config.yaml
color_jitter: 0.1
mlp_ratio: 6
layers: 12
grad_clip: 5.0
batch_size: 128
Rows from block 6 of a small multi-label image tagger, named by matrix and row number. Rows with one number belong to one neuron. Each number is 128 + 24 x the weight over its row's rms, rounded and kept within 0 to 255. All counts start at 0. Numbers have three digits each.
After each neuron's rows are labels from the 100 images, of 14976, where the neuron reaches its highest value: "lies over" is the class under the peak; "responds to" is what is common among them. Only what is clearly more common there than usual is listed. The data: Sentinel-2 satellite tiles (TerraMesh).
# fc1: MLP up (model.blocks.6.mlp.fc1.weight, 1152x192), inputs 128-191
# fc2: MLP down (model.blocks.6.mlp.fc2.weight, 192x1152, transposed), outputs 128-191

fc1.76:148147118102124158130118128120142121152121134097100133121107109150137156136167148115084101133108116138140144146096139151121124089077089115121129109125143104117102079093132106138124096139094124
fc2.76:147192141091148149142129103110082128120106122126094111108100129093129161121104159179124136134116142129138121136107180104151111119097120146148136147131103144130123114165130125139113155100119151
lies over: crops
responds to: water; main land cover: water; flooded vegetation

fc1.383:122140140128149145120114112123101162103154160097134140140156130098149105116076136107129140155125168161136108158099148137132131096108132091119097090107139122092120076120121156156075105184143088
fc2.383:114129108111138115165079160109106064128135157126140108114143118080174233099083148129128128146131127137155145137134123141132161155130150156107116131160146112156119150132089130150113087120129115
lies over: trees
responds to: main land cover: trees

fc1.621:113139142122125154106150143165144107095113134110047154130115156169092127157092120127101092199155106112133141116138139080107099103145122087123144096123115094102168106158120103113127103140120155
fc2.621:143125140154159128134131150135166118093106151102092137075113156138124172142129115135099106129137092111156099100112145136130139110110140105137101109110165094134186115170115077109163137128108148
lies over: clouds
responds to: clouds

fc1.456:074149104116150145101116159144141106119126162090106150141108146079121152100120134098117119171120120148170139120112145093154137077121107137119171111104143105147111122135104130110079139172125112
fc2.456:095149153140129111127121104121084137139105110172139133163135143127079170089131119133155152158159127119127147138140113107155092123112100150112139097106124139123146150099155152100081119145146080
lies over: rangeland
responds to: main land cover: rangeland

fc1.731:125110102123172116147113141120165139140112130126125167090117110099098143105131142169099139126141124125164128138122136122117158130108086153101107117159120133132075083108149152136131082149159091
fc2.731:135138132066122136128124134155106108123163142109160144115155122114165130122125128112170148136096116183148148145143172105151112102079146109116142113098133136128097091135092154162158142100128119
lies over: water
responds to: water; main land cover: water; built area; bare ground

fc1.758:108148097099111148127132077113096142147113079135124131129132118127136134111162171121118137096114133152096130104090164172175150146066130148114146121122137167119105104088163135115122081101116110
fc2.758:131159124126137144163126097158122153149118092150083123128115166150090148126156161128115144095163108110115136098116139167186097099072158112134158110128132127086161127128148076098101122056121155
lies over: crops
responds to: built area; crops; water; main land cover: crops

fc1.249:141123145150146122136137099135150115094145124131085115108167151173130152173120140128127112124150123075127132140111113121119101111137102098143100131126146121119161156127107064115151110144144163
fc2.249:120128081108145134160116120161110148160132095124140154092096126071149089089147132120137144124077143159164116121120140144106146136106128121115127157148119106133102097138131150139090094097127108
lies over: clouds
responds to: clouds; main land cover: water; main land cover: clouds

fc1.761:090142122099130138116146086101081153106124149144112122141133162110085192125106152121110094140132135148134117170107151147120170154117114133132112099119148146099110097122169140146098099151147103
fc2.761:126108147136112100114149153104158078163108157153124144138122137125145123138120115109102117126135093122106130105157130159161120130124131143101121141144154109132096115147098119129175167099121155
lies over: rangeland
responds to: main land cover: rangeland

fc1.165:122080133139167129138154129133145154113167153150166127145154107103150129112100130174114142127131160149129133161176120121111096128132070104116099141155140143118098097106115141169124123152136100
fc2.165:145160134138137130137106137144118151144094124161097117108071159134099098140160118123136123119141119089127098096109135158128162107147142146151165132120121129136159188138136086076105157133145131
lies over: clouds
responds to: clouds; main land cover: trees

fc1.125:123102114130135132104154109122145133144110093130095124127106140187098161171132123117095078116142121059101153117130167124110138093147081131144103147123125107130091127127143102104152118108103157
fc2.125:128129068122126157180118178145144107143128107124113159135131086116155156104109131151098173152104147160120193115129134133125113158124158133079125148155122117145128113109124096152128118144072139
lies over: crops
responds to: water; main land cover: water

fc1.7:127137158150138161071168109115165149163151153102152140134141127116138182129101110138111120159092159145149128131134148131123093138105125158111143122132104120099131123171164122120129154120105139
fc2.7:120154118133148137116126108092085141122080106132123140132105128144085142100155145133103122136147124154141115130119148128134147137133145132137124089113123145126161111121173153111098092139137085
lies over: snow or ice
responds to: snow or ice; main land cover: snow or ice

fc1.488:180146135087151138149111147154108096088159132132094115107134161170135121137111146152133090159132102096121138166115103099151121091143086115128104136119148092140122133122107129131119113151111181
fc2.488:114130166136139120132137089156138143076155105119104071127150154161132054158093121154142106110171136140118106154111106135148095109134118116173090158111183115084142124110116127114121147138147160
lies over: clouds
responds to: trees; clouds; flooded vegetation

fc1.664:112112156137130142126132120150128123143138150129122139142109124131163146113141104166130172076137163122084097166134117100128144121156132106155092162143152094109118089158134100154130164141181157
fc2.664:143142125138103114111092149109103120143133116159144159165178121121131151079158144108127143139152128138124169125137114138153129143122157131074102078131152153148129155100118111150108131152142093
lies over: water; snow or ice
responds to: main land cover: water; main land cover: snow or ice

fc1.403:090102109118108101120132106167103142090091114140096127141091139164097142153092100121096115182134086138153092110134128107123149139139073105150141081131103133146071087137096112127081096110126102
fc2.403:154103146122111092165112111107097126128162117172140081127139136120130106123137116095126143130098146130140083174139109184130138134140082141130129138145156148114117141099109152129094092130167107
lies over: water
responds to: water; main land cover: water; bare ground; flooded vegetation

fc1.485:173110065110153120151122109160117146159102085118114124117120078169115130153165123121101134102119108131131124147139074135090119136122111111155081127168103116128096081097135125143155098129102126
fc2.485:126062107128100101130144140120130133132100121136131145182107089141114127135132121140102184105138130098118163127154146137120143169138077166089129118128090123132101117118130143128141098151120099
lies over: water
responds to: water; main land cover: water

fc1.421:161121103144169148152098122139137135121143074143113122108139132105122127101143137111144144150112109135168182134092140132114105111116128088118153116137092137153163117132127140121123106162123100
fc2.421:126130128120115131159143117125096152158084114170116146160077116134088113132128095129098140144121150134111108117120102107096136182170121199142165153124079113139122161125166144106092136133137127
lies over: snow or ice
responds to: snow or ice; main land cover: snow or ice

fc1.514:118110081117121108126126100164112120138115149132114156147102128169120118162131072140142108115132106121130077151144127111156170126156125092158098139123131143104094111162093122143139143128151117
fc2.514:139131091127109161098093114118132138125137074079101119112129086152154057117161167144093131115102144166125147123094147163139122143070133130135128133138127101124141094119138120117156106158070138
lies over: water
responds to: water; main land cover: water; flooded vegetation

fc1.703:093115076119140125139106078150113103102091083070101100177105133149115123136094178109116109154113100081155091167132109078138106121150082107195166131160089129159138140132141129118128141147118138
fc2.703:144149176139108095099138119153130154164137158148142144156111174107124126118138098170139148153145139107131124090120113118115108107118140105092080119112167124096146136105113102115109168097151136
lies over: water
responds to: water; main land cover: water; flooded vegetation

fc1.261:157134155106142119136109158123134126126165134121118117103117155149108196141117120113134078171157097086135126148162114095131085066124118136138142148107142079107131122135116109141115144109086191
fc2.261:128143079167176160112122143152143137132107117106076178118134131151129160082173131119094118137162104147132125117113119132138101116097148106138115122137159085140182102115156106109095123177083134
lies over: snow or ice
responds to: snow or ice; main land cover: snow or ice

fc1.733:096137139105111177111116146135130104086139096065128085139128134167110146151094168117135097122131129118123151140149099089117100099159125134152164127153097096135117152123158133116137137150121144
fc2.733:149143104091131117188096158167135109135155153138131132098123124115124134149135115114144138129112122077177144111147101166131173128156154130102137120164133130143128146132086075140146129145149101
lies over: crops
responds to: crops; main land cover: crops

fc1.762:135120144092139117129173150123138139118151086116134102115104117167125116174136146150101103133128133132112156150115117132057128086146084092128120153097137130092121107121118146120129072152115145
fc2.762:116162132101149122122095117125111123115134152163130131078145159121125221129107123157138071189145112145145116144133136112089131129130181132127127115152126132147140151142105112158081112099136139
lies over: crops
responds to: trees

fc1.161:131155116134139175159142107141130189089140092109126110123165116141144126141119139141088122156120129145110115115134104133138093069106131058136106128137130158118143103093117088169113101140082148
fc2.161:151129120132134152160094149109105131135112098106105112117139096139153161120149133098091147111098138132152165087099121174174159139107139114116140112134118149154152145127145089092148104132071101
lies over: clouds
responds to: trees; clouds; main land cover: trees

fc1.522:100093103097080158139131147148110130131122130166105133136163085119141154147134115140098149154140148152099139112131098109097100136124098123143131143155120117156106097152133133165140082154161158
fc2.522:123112136169105100114139167118165094098127154132113122156165135134087118128108125142125143107189142070107151129130121148129156156145113126124143114130137134114161174129124087103155127172150103
lies over: water
responds to: water; main land cover: water

fc1.498:129156125117089165108141111162099115081131095121109105093150103154130163166088123122101120171108147159129123091142156101124108126120121110144150114148096124137119104143139106103124116108115130
fc2.498:117109159098137108143166113133137129127140124103113081127108122168161118185106117184117135118136133132086147148158129152137106099104112116162095178109132146102107094111084105149167120084105158
lies over: snow or ice
responds to: snow or ice; main land cover: snow or ice

fc1.518:107116105133174149122129128146140127160143098132100160117142138164142148139171177118097106125125107113092127126111126151171070085082103086106102110122144141118141095087123069132151112102117140
fc2.518:132109091104125113146110094161123136135144121122171135090116119066162113112133122120166151131076133141179099143141157124098146132115126116116128140146128130130087090147099162164122108105158110
lies over: clouds; water
responds to: water; main land cover: water; clouds

fc1.602:092122140103132146109156091116107130086099092118104097092106122170111127161151111137129107105166109147103107123124143124115116074091097119146153127098123126128101137138149137106128127128102116
fc2.602:130140167140129114110139112158123143099112139134105109115105186129089156144103106139141091128155099090152086112115131137107130108174106123160158102107115092125117157180132105083101125162150122
lies over: crops
responds to: crops; built area; water; main land cover: crops

fc1.3:105153135150128156122138100125130170113130141142147111132125159131080199148094133110134078141144145108119121132121130120121174156109156144118159128084114161082144165139176078126107092110124093
fc2.3:132173149127135146127119103108075167113108092148109128117142137154086157125161154118100109113137138152142107100091149126165134118138148152143116077114108133124173136138157117100080087112139124
lies over: rangeland; bare ground
responds to: main land cover: rangeland; main land cover: bare ground

fc1.684:158117079101125143173074123136113161135126063132154087125160088136134129114133151138122165112117111131148163129145115125100134114092113102132120124171110156155120136074119118171132104141101118
fc2.684:132127134142110126127165143101174104133090134102099127117097120139112115184112140127103125105135106110122116081130136156098118135139138117139138139144126095102155120173144093104194133122117165
lies over: clouds
responds to: clouds

fc1.270:134121146158148139072169109127154118145101144107113119122088153169110142171128117137081079110125112100104070105112144116108122095145114123174150159113131102091122128152164111091159147122091154
fc2.270:118115118119100097135112137127114118124143105142158123146156086101158102087119129157153155127143154174099157161158092131116121141136145125113093150158152158159123138069100140180120151151139111
lies over: crops
responds to: built area

fc1.204:106129141106124141135107114103119096100156150116121091149141169106106166177087144107113089153132130127146096138133128123114158106167115130131131102128130163095121146141111121139113082164173107
fc2.204:100140096145158152096125153127143163132108145100098143095100150126095159136150162106092069136135120132153108112095113135100169136130132154124173112116106103125145141176173094100098099122099114
lies over: snow or ice
responds to: snow or ice; main land cover: snow or ice

fc1.594:177119134155122149170133141148159126120141133081108106125146118123166139162103125114107150103090166129136094161127091105106112114154087093135082166169140068104137089126125088139147127162137178
fc2.594:111111111140138130143095122149099144145139060130101122166141117141137081094126143133108139096163148167100152135123109142120129155128095145130110159143139127131122123079153151119087083124116108
lies over: water
responds to: water; snow or ice; main land cover: water; flooded vegetation

fc1.560:136112134155126131167126160159143094147143168154118131150123116157142143148130078121107132144089145094141090151109116081139088124135084129089092128120144109089139121096113099113118155122142169
fc2.560:143105132188103130136117168110140103126115104136112118111139119109123156109148139090095139082139145111129134080096127175094175154138095127070146113161117145128149157126149116093127092138163083
lies over: water; snow or ice
responds to: snow or ice; main land cover: snow or ice; flooded vegetation; main land cover: water

fc1.363:137079139094142123126169127092123114108151100102125076141138116172134106183087135126108110104122124150098128183118117119091114078137054089149091150095127121082101066123122153142144082131119144
fc2.363:120142113106146132123086125147118115140135163158153131091151141102137198101118131143139078173140121150148130143143124110084130143132166128123126124161121130171119150133098111174109128094137139
lies over: crops
responds to: crops; main land cover: crops

fc1.205:094109118128089130094120114154115154124120133117149115144128102169125137186126096104142114127126137144131082153114079101116104087139092099161130125090136098089138087130097101122117142152158101
fc2.205:156081140148135123156147148104143102129115125140117141112123123118121138111135145147062144106102136115100139108120120175163149166138084172129116139155139113136108119118142137123142113148126163
lies over: water
responds to: water; main land cover: water

fc1.215:109100135154099132105139110121165117126170106093143102164165124141158120127093165142130132120117158119090143162134140102126065106101056084140130140128139126105133090134130120110110100100109127
fc2.215:123150122078125135158117137133094117139135143181138127132149126119116094115105148131105129169154116147110152131131111145148152163107148145099138100129151162118107141108120109157113129093135132
lies over: water
responds to: water; main land cover: water

fc1.429:127152110096088123119133111143070161158115079123139148134109106131127123107202128111127142095093125144116120075124157157141129138079134127114172107138083144139096099124158136099114112100105104
fc2.429:120144121114145167149143096154135142129130092108105128146145133149093104118124169140116164132149120138105172140128131122176073093049152086133137121119118144093162108078156088119117103107103148
lies over: crops
responds to: built area; water; crops

fc1.570:117140159139161166100173142141147148141163136138077134106099120160129175119170116133127162149086145113117125139102164109151118085098096111105122154118092095103114099155143122087091129119100147
fc2.570:079113116108111105144119139128102106127099130097121124145124136095141158092078189111116114124134154177109182135095143117140135106166081136131122123100094163177173138088119154111092097138140118
lies over: snow or ice
responds to: snow or ice; main land cover: snow or ice

fc1.107:100141151116102169104155109149123150113124122099128147152136121144107137157108155143084115156107128105094147151145129089114122102120079102149140093119118108135125139113171084133137103154103161
fc2.107:112084114181134144112171147121188118140132162128120139156112125140121151151128106175128123114133159075105107148147106126115134158152078127115123160147136075073160121132128081130133148142155146
lies over: clouds
responds to: clouds; trees; main land cover: trees

fc1.103:089128164104116130123140114143103127103128110141129079145091120166105131183073135138130098141128114140090098155156087084116096126167132166195148156122075100142092134162134140120142146128111183
fc2.103:142157160118082101158113157134126118124167164139164126138150146084131066130118095147190138131115137116149137120145122141142150120130153099082108111130125166139126180133097149143169156103154095
lies over: crops
responds to: crops; built area; main land cover: crops

fc1.597:135125100146127130161107139141084129135134140152145146144144159116129142099146119123137143132147091116179111136139108139158155179109125134079122113122149144147132138088117096137067121129114064
fc2.597:130133153158086107082113092122115144109103136141120112089117135125097167158113164081105097101144154111126083105090147159117170143161123161152150100141117113104136130163145131090106135146168132
lies over: snow or ice
responds to: snow or ice; main land cover: snow or ice

fc1.708:125130161107159123125137150103109138085118115143142103103113141162067129157105105179101100141141131104144131126104177095146161113121099179143115109098084132116102159125137164101147097124116109
fc2.708:116129105102101127112128147085091123150122122123156153170152106104124147101133151140128166118108130184109175113147162089162121146092137124098125086122105180143099111091141142167150112098126108
lies over: crops
responds to: water; crops; main land cover: crops; main land cover: water

fc1.311:068119096122152128105139103158131148094106117148105149143099154133072155136131127171125090144154101082150131128117147088124155137155107148161153107128104182161133179150145124087114119137131131
fc2.311:141126118093101100174114151132088110149132145170177153139140100084127107102103139108131162139107134156157139137150087106128107187122150136106112109157101145154104132105133161162118146098160121
lies over: water
responds to: water; main land cover: water

fc1.370:131167159137139162118122153134141130140171121089100125068134150141171136151123152081138084156093143107114137119073153142163118072128122102127091148112147104101135122114098096118140120123111118
fc2.370:130102085135139122160091129142133155116107087163116169137123127125089157096128120121120162124165116134129169122115119148154152146118142134095134102106111162156135137093150120123132091148132100
lies over: clouds
responds to: clouds; water; main land cover: water

fc1.175:123116117103115196135083121140154115142115095084062137139137125167114141112120158096084143127125126147108143114125163143150104093085092127126166090153122089134095093126151110118132117133094168
fc2.175:102123137162069164089152153082137094131112116117136135157146086131121154129113126112094175115110169159097161102132174129132125163095143121093145111132103152119143100090185129128164116128116101
lies over: crops
responds to: trees; crops; built area; water

fc1.52:136076079114150154097131082112125104148123135096138136160150081166141133106120134130094128150106139155142126166142160097143123134118069130106110102169097102118096079119139120175127112115119144
fc2.52:173130158125122090123113139186137152114158135178138149132150142125166101106155098121163127124125135119114109135129103148125141110129105117126091131113143119144083119107088153159122115131134122
lies over: clouds
responds to: water; clouds; main land cover: water

fc1.284:119136142144094117132112122149139120130140176130130140143118153123135138132113131131115119156106142143149085121118109106138145141136110145086097084105146084102094118146109120125074111132133116
fc2.284:123181112106145133108112128142134167116104134116108140119104144144072159145144148117148087158141079106157120112117123117107154114125156116156159084073089126130142138155134100099136109141102132
lies over: water
responds to: water

fc1.351:119188161120104178099153150112104130138130144123108155134132120124146139130159138112106143108095163148099140098104147170140150143112126135108147101134139117106091101146141129109130122134122122
fc2.351:104129105088153137123151133110128120126121090139094159145110111183081127168124115128103092118139123170093165142125110106139134141173153148146126142093130119124126120117167144110157100136094136
lies over: crops
responds to: crops; built area; main land cover: crops

fc1.608:143121121175113128125130089095132141112091109093114097146138100149134163167138129106114132092114125102125117108109117134134139123144122107163133131131100154114135148156143094089167138135117138
fc2.608:075137146096125115099146105155120137137128119148118146099088149126129133132101127173149132187133146136093135158124155128104081105101135155150132155115111120127116101153118157118089131096132141
lies over: snow or ice
responds to: snow or ice; main land cover: snow or ice

fc1.742:101147122113128171115165140124091109103137143108094176132124136103102194129105141099102083151137157135138133141105127123141162146155127140099145081117134119110118091132133127149098093158132124
fc2.742:133094122117120111148138174124138083168125140136139155106132111122173120119170120134099152110118124108114154098143133180167140146095120136067101139170167128138100112119096095144155135103107125
lies over: rangeland
responds to: main land cover: rangeland

fc1.515:141141128122127184119127145162127102109138087115088124137153140158148133109141147120141123098130144104093137138085122102140129067169119114125126109152104085141132123152134141094141120168141131
fc2.515:140085160174158132105178115128178161128130135083123113148117131150123137146130079158129140101143134114128118153132120119142118106103093111147099142095143122100130097135140138098150138156101115
lies over: water
responds to: snow or ice; main land cover: snow or ice; main land cover: water

fc1.2:130139150149124125088164158124169113110149141111116121095118122125115255147125114101131088164162120091152145148129111152096131115151121161130160129115138093086160118150130115124110130168115149
fc2.2:116112072159173148112129152125141126136079112127084198159113107169117123107165112143062110139160114145118105100135124115111104150127125144133107138150143082116141088120170115120095122158084135
lies over: rangeland
responds to: main land cover: rangeland

fc1.114:153140135124154176105118128122148119091165085086132108133125148134113119155089122087152090130130142112127130173128161084121144092147122103138151127121122129094131154144146128096128117163153138
fc2.114:162165165094139153155087160133095121105161133139142097096153143103130184127124176149119088198109123179164118108090124124116131105125164104108162106154109087134089135169115154133089119100128152
lies over: water
responds to: water; main land cover: water; clouds

fc1.198:129134127122163135110108099138114144100105140130065107128100178133086138167101136144125081149148110076160111135078131122134162096137093129176156144089105127100137160154121133104118113161095172
fc2.198:093118099171099151093104120100141115153124113116130133167174113140140136098134138152099148117166134141097174125114114132145114120121153085105091106150153154127147123073139097148149154144112095
lies over: crops
responds to: crops; water; main land cover: crops

fc1.540:107119098122161148119137089158146132154139113119099165124155131175139145135170143101101121109138125109091122144118122131146080084095096093119097112127140147119126095105114062142152093106127138
fc2.540:128121111098120115144111107167115152145146138130168136083117134055159102096148128120159152131083131136182096139137158139107138123099122112111113131157139121130090090149099150165106118083157115
lies over: clouds
responds to: clouds; main land cover: water

fc1.356:133112108101108128119128068114124129115119079108122106102147089174140128140119159115092129127144116171104139122138131146133094089074114119142124124150132124144104066077138113149135094114068157
fc2.356:154103099158133148141155122123179122107104145079093127116103097151107124170106113112081136109104125118152107122113144120115176156150101129154132130131085111124148121163159112123186085173103129
lies over: crops
responds to: water; main land cover: water; flooded vegetation

fc1.160:101139134115131151144127072118137118133112093106112088157097120175138138187083124154144112099101168136081095155120114123138126112157134127183134176113115140069111139097151139119149138131140134
fc2.160:116116105105114124164137117095117091097097136127120121133125111145089129182093140104085125120104120111131135128114110127157164161172125149140128106107089158130112157128128090141189120158156146
lies over: crops
responds to: crops; built area; main land cover: crops

fc1.24:091127166121115136131139122169138132066151104114137053123121115173114131200052106140147087118127133114116112163157105073117107101170127130203119163118096100124110130136124128117132131151123149
fc2.24:151147139091118111155093130148129122134142155132129127110134158119111108146145109126159120110122098093150126116149133144159161111120150117096109083142137139142127153153091108131181145103160117
lies over: crops
responds to: crops; main land cover: crops

fc1.109:075143142090150143107134127096102142097135134079128087157111156152112158160094156141144098138151130126102147165122123156130166130131136153128146128104178166097134147109139130133132110134100119
fc2.109:132186150133138134133147111147105155104126131174123140100119137157097144162148102135123096132105140127139064128103134096127104119164146158162107112103089091109153135163139105116113129109157161
lies over: rangeland
responds to: main land cover: rangeland

fc1.409:130148137114118142126125166132100130146091139115099136157121098168065132147141121091115101151135096148157107093125074137112127154155129123115146103110109101104152123150181118101111129127101132
fc2.409:140109118164128104140132131113170112112108140114122117095125157105125184141119120119144129095157121066148114142146141118114168108162144100135106117137142135153210176147107102137154125164175126
lies over: snow or ice
responds to: snow or ice; main land cover: snow or ice

fc1.202:111140143074143145109115151169133105144159148089159125141144133116140165093096155127139115150126124148133163132128142131142123071140111163121154118136148095132097110096115165113113152171112122
fc2.202:143143082117118158141097130113110130117092081137134123088111106129102152109152153121116119117117135134145161118092152155127165139104147108112134090121099139150145137086162106095110078151128093
lies over: rangeland
responds to: main land cover: rangeland

fc1.461:088126096116144127085139134125128092136090136123076172172120128176092181117159149108119114139150075130111109115133147115104112142141102143116153106140146112119121111134138113109122118121127116
fc2.461:127170126131149133166139163102127140112127124110122109156094116125106131159112109129122128127120165142134118151119110091107170156181149151124122149119099120145177203146151135099114112174126123
lies over: snow or ice
responds to: snow or ice; main land cover: snow or ice

fc1.185:091115137151148131105183142130135127155113154133148159098097142117136147157134141139082095111120130117124122094129114143101126141141130111102059117139135119114115116131144104116155112103150127
fc2.185:129149130109100133179132163124112076130086131153085134165115127150094119124106150126071138139144117140093143098137089108138097151164155153116132117138125126142128152109139099123129161111113180
lies over: water
responds to: water; main land cover: water

fc1.741:089125158167150125166138098148152148117120139137148085136114181131128146137085122162134132148101163079113144203135142099141097111118117104142106124134102138119136105142126103154113111100130122
fc2.741:115089123147121126111109150146147112154167155134123116157153098161143199130130089143168139138167145103112142176157110133110131149168083137114095136150137099118129113118095084127091133180129119
lies over: water
responds to: water; main land cover: water

fc1.218:110165149102137141135133125122103120097124129119118101103091167131115207169108152124124077142170105121130126119124110154119154105149147158124160135147175143129147142137130102101113099112122143
fc2.218:132148162144135144121163115118142145072112128113109125072119144153114159179122125159103100126115128119129078124092179104121131113152117133148093114097114098104155108177135089114142098118149173
lies over: rangeland
responds to: main land cover: rangeland