config.yaml
model: "multi-label image tagger"
dataset: "Sentinel-2 satellite tiles (TerraMesh)"
train_examples: 72500
image_size: 48
crop_scale_min: 1
horizontal_flip: true
translate: 0.06
color_jitter: 0.1
arch: "vit"
norm: "rmsnorm"
norm_position: "pre"
activation: "gelu_tanh"
mlp_ratio: 6
head_dim: 64
fused_qkv: true
bias: "none"
qk_norm: true
parallel_block: false
inner_norm: false
moe: "soft"
num_experts: 4
moe_every: 2
expert_mlp_ratio: 0.25
slots_per_expert: 1
shared_expert: true
patch_size: [6, 6]
layers: 12
width: 192
positions: "sincos"
pooling: "class_token"
num_labels: 9
residual_init: "none"
optimizer: "adam_atan2"
lr: 0.0026
beta1: 0.9
beta2: 0.98
grad_clip: 5.0
ema_decay: 0.99
steps: 19700
batch_size: 128
epochs: 34.8
lr_schedule: "cosine"
final_lr_fraction: 0.01
warmup_steps: 390
weight_decay: 0.02
Rows from block 7 of a small multi-label image tagger, named by matrix and row number. Rows with one number within an expert belong to one neuron, the router's apart. Each number is 128 + 24 x the weight over its row's rms, rounded and kept within 0 to 255. All counts start at 0. After the name is the row's rms in percent of the matrix's.
Before each expert's rows are labels from the 100 images, of 14976, where the router gives the expert most weight on average: "responds to" is what is common among them. Only what is clearly more common there than usual is listed. The data: Sentinel-2 satellite tiles (TerraMesh). In brackets: how many of the 100.
# router: slot weights (model.blocks.7.mlp.router.weight, 4x192), inputs 64-127
# up: expert up (model.blocks.7.mlp.up, 4x48x192), inputs 64-127
# down: expert down (model.blocks.7.mlp.down, 4x192x48, transposed), outputs 64-127

# expert 0
responds to: main land cover: trees (46); main land cover: water (29)
router.0 120 [155 115 157 156 129  74  73 117  99  90 152 149 115 145 123 106 169 111 109 178 109 164 138 120 135 119 111  86 188 167 122 130 127 123 148 108 161 154 124 124 130  90 125 153 105 113 143 153 130 163  98 145 100  72 120 127 112 136 120 137 107  95 163 118]
up.0 104 [127 123 110 127 133 129 143 167 105 111 160  87 120 128 130 112 129 114 114 129 134 138 125 161 128 139 123 110 137 116 100 126 139 180 148 115 143 132 138 106 153 181 151 141 143 160 147 106 140 154 126 137 111  82 133 124 126 102 126  45 141 133 146 100]
down.0 102 [153 106 126 122 145 115  91 134 161 136 109 146 134 127 125 159 130 145 108 119 128 104 170 107 136 121 131 147 111 142 168 163 113 131 123 176 116 137 126 106  94 142 126 124 146 108 107 115 160 132 130  84 112 220 150 138 112 155  94 197 145 127 116 166]

# expert 2
responds to: snow or ice (72); main land cover: snow or ice (58)
router.2 083 [138 138 167 108 121 177 147 135 122 146 120 143 114 105 140  90 161 166 158  95 108 128 137 122 100  63  96 131 119 120 133 139 122  87 123 127  87 151 159 134 131 194 102 129 159 103 138 105 135 129 112 120 146 130 153 122 150 139 109 126 133 177 130 143]
up.17 108 [115 131 131 147 138 101 126  84 151 116 156  92 161 116 112  91 158 120 100 152 140 111 131 154 143  93 133 126 131 113 137 148 109 153 111 115  83 156  89 120 120  86 151 120  97 178 118 169  99 133 157 102 143  81 121 108 158 135 121 122 123  89 136  88]
down.17 109 [141 122 114 198 137  80 110  94  72 135 107 116 113 167 129  99 164 132 122 146 114 155 110 146 132 111 109 103 108 141 162 155 121 103 160 164 136 180  93 124 121  83 124 119  89 117 117 131 173 157 133  79 120 150 101 142  99 175 150 163 120  92 149 144]

# expert 3
responds to: main land cover: rangeland (55); main land cover: bare ground (33)
router.3 108 [ 84  90 125 161 173  93 107 110 129 128 116 115 145 160 158 137 176 139 123 140 128 130 135 155 159  96  91 116  99 113 159 134 125 104  99 132 130 161  85  83 103  98 119 129 133 127  83  99 134 141 123 122 112 165  80 156 119 133 167 167 127 111 142 148]
up.17 066 [163 145 125 114 109 153 136 124 146 127 140 146  63 139  88 108 116 155 144 109 109 156  95  89 134  92 141 145 114 132 104 150 124 103  92 177  98 149 146 158 156 144 117 100 161 118 173 125 108 143 107 113 116 129 158 122 102 129 134 111 126 160  91  99]
down.17 107 [128 130 126 153 161 139 105 114 111  90  91 126 164 134 150 157 122 111 100 147 164 128 151 167 138 106 103 121 154 155 124 145  99 116 124 121 152 181 135  96 125 152  92  98 137 135 122 111 155  90 170  76 136 112 118 111 148 131 126 146 142 169 144 145]

# expert 1
responds to: snow or ice (85); main land cover: snow or ice (74)
router.1 083 [114 119 121 161 148 144  93 129 139 133 160 113 185 144  74 132 134  78 139 157 159 108 111 141  96 132 150 106 119 139 114 177 111 135 101 148  99 125 134 136 151 126 135 128 115 132 101 175 147 160 105 148 123 123 116 130 149 127 141 106 110 105 123 119]
up.17 076 [135 124 121 117 112  98 165 135  95 123 126  87 136 104 135 138 168 177 124 107  98 169 101 133 118  85  87 132 135 132 109  82 168 137 131 110 101 164 123 122 141 138 110 100 146  99  94 149 181 127 144 117 137  92 153 154 102 156 113 125 179 126 122 125]
down.17 082 [114 116 153 134 116 138 119 124 127 126 136 115  95 120 115 141 175 118 125 163  93 105  96 144  92 135 140 137 115 110 130 110 139 122 134 155 106 126 147 145 148 122 166 168 152 133  98 140 116 147  90 133 108 129 124 159 134 112 142 132  95 130 101 118]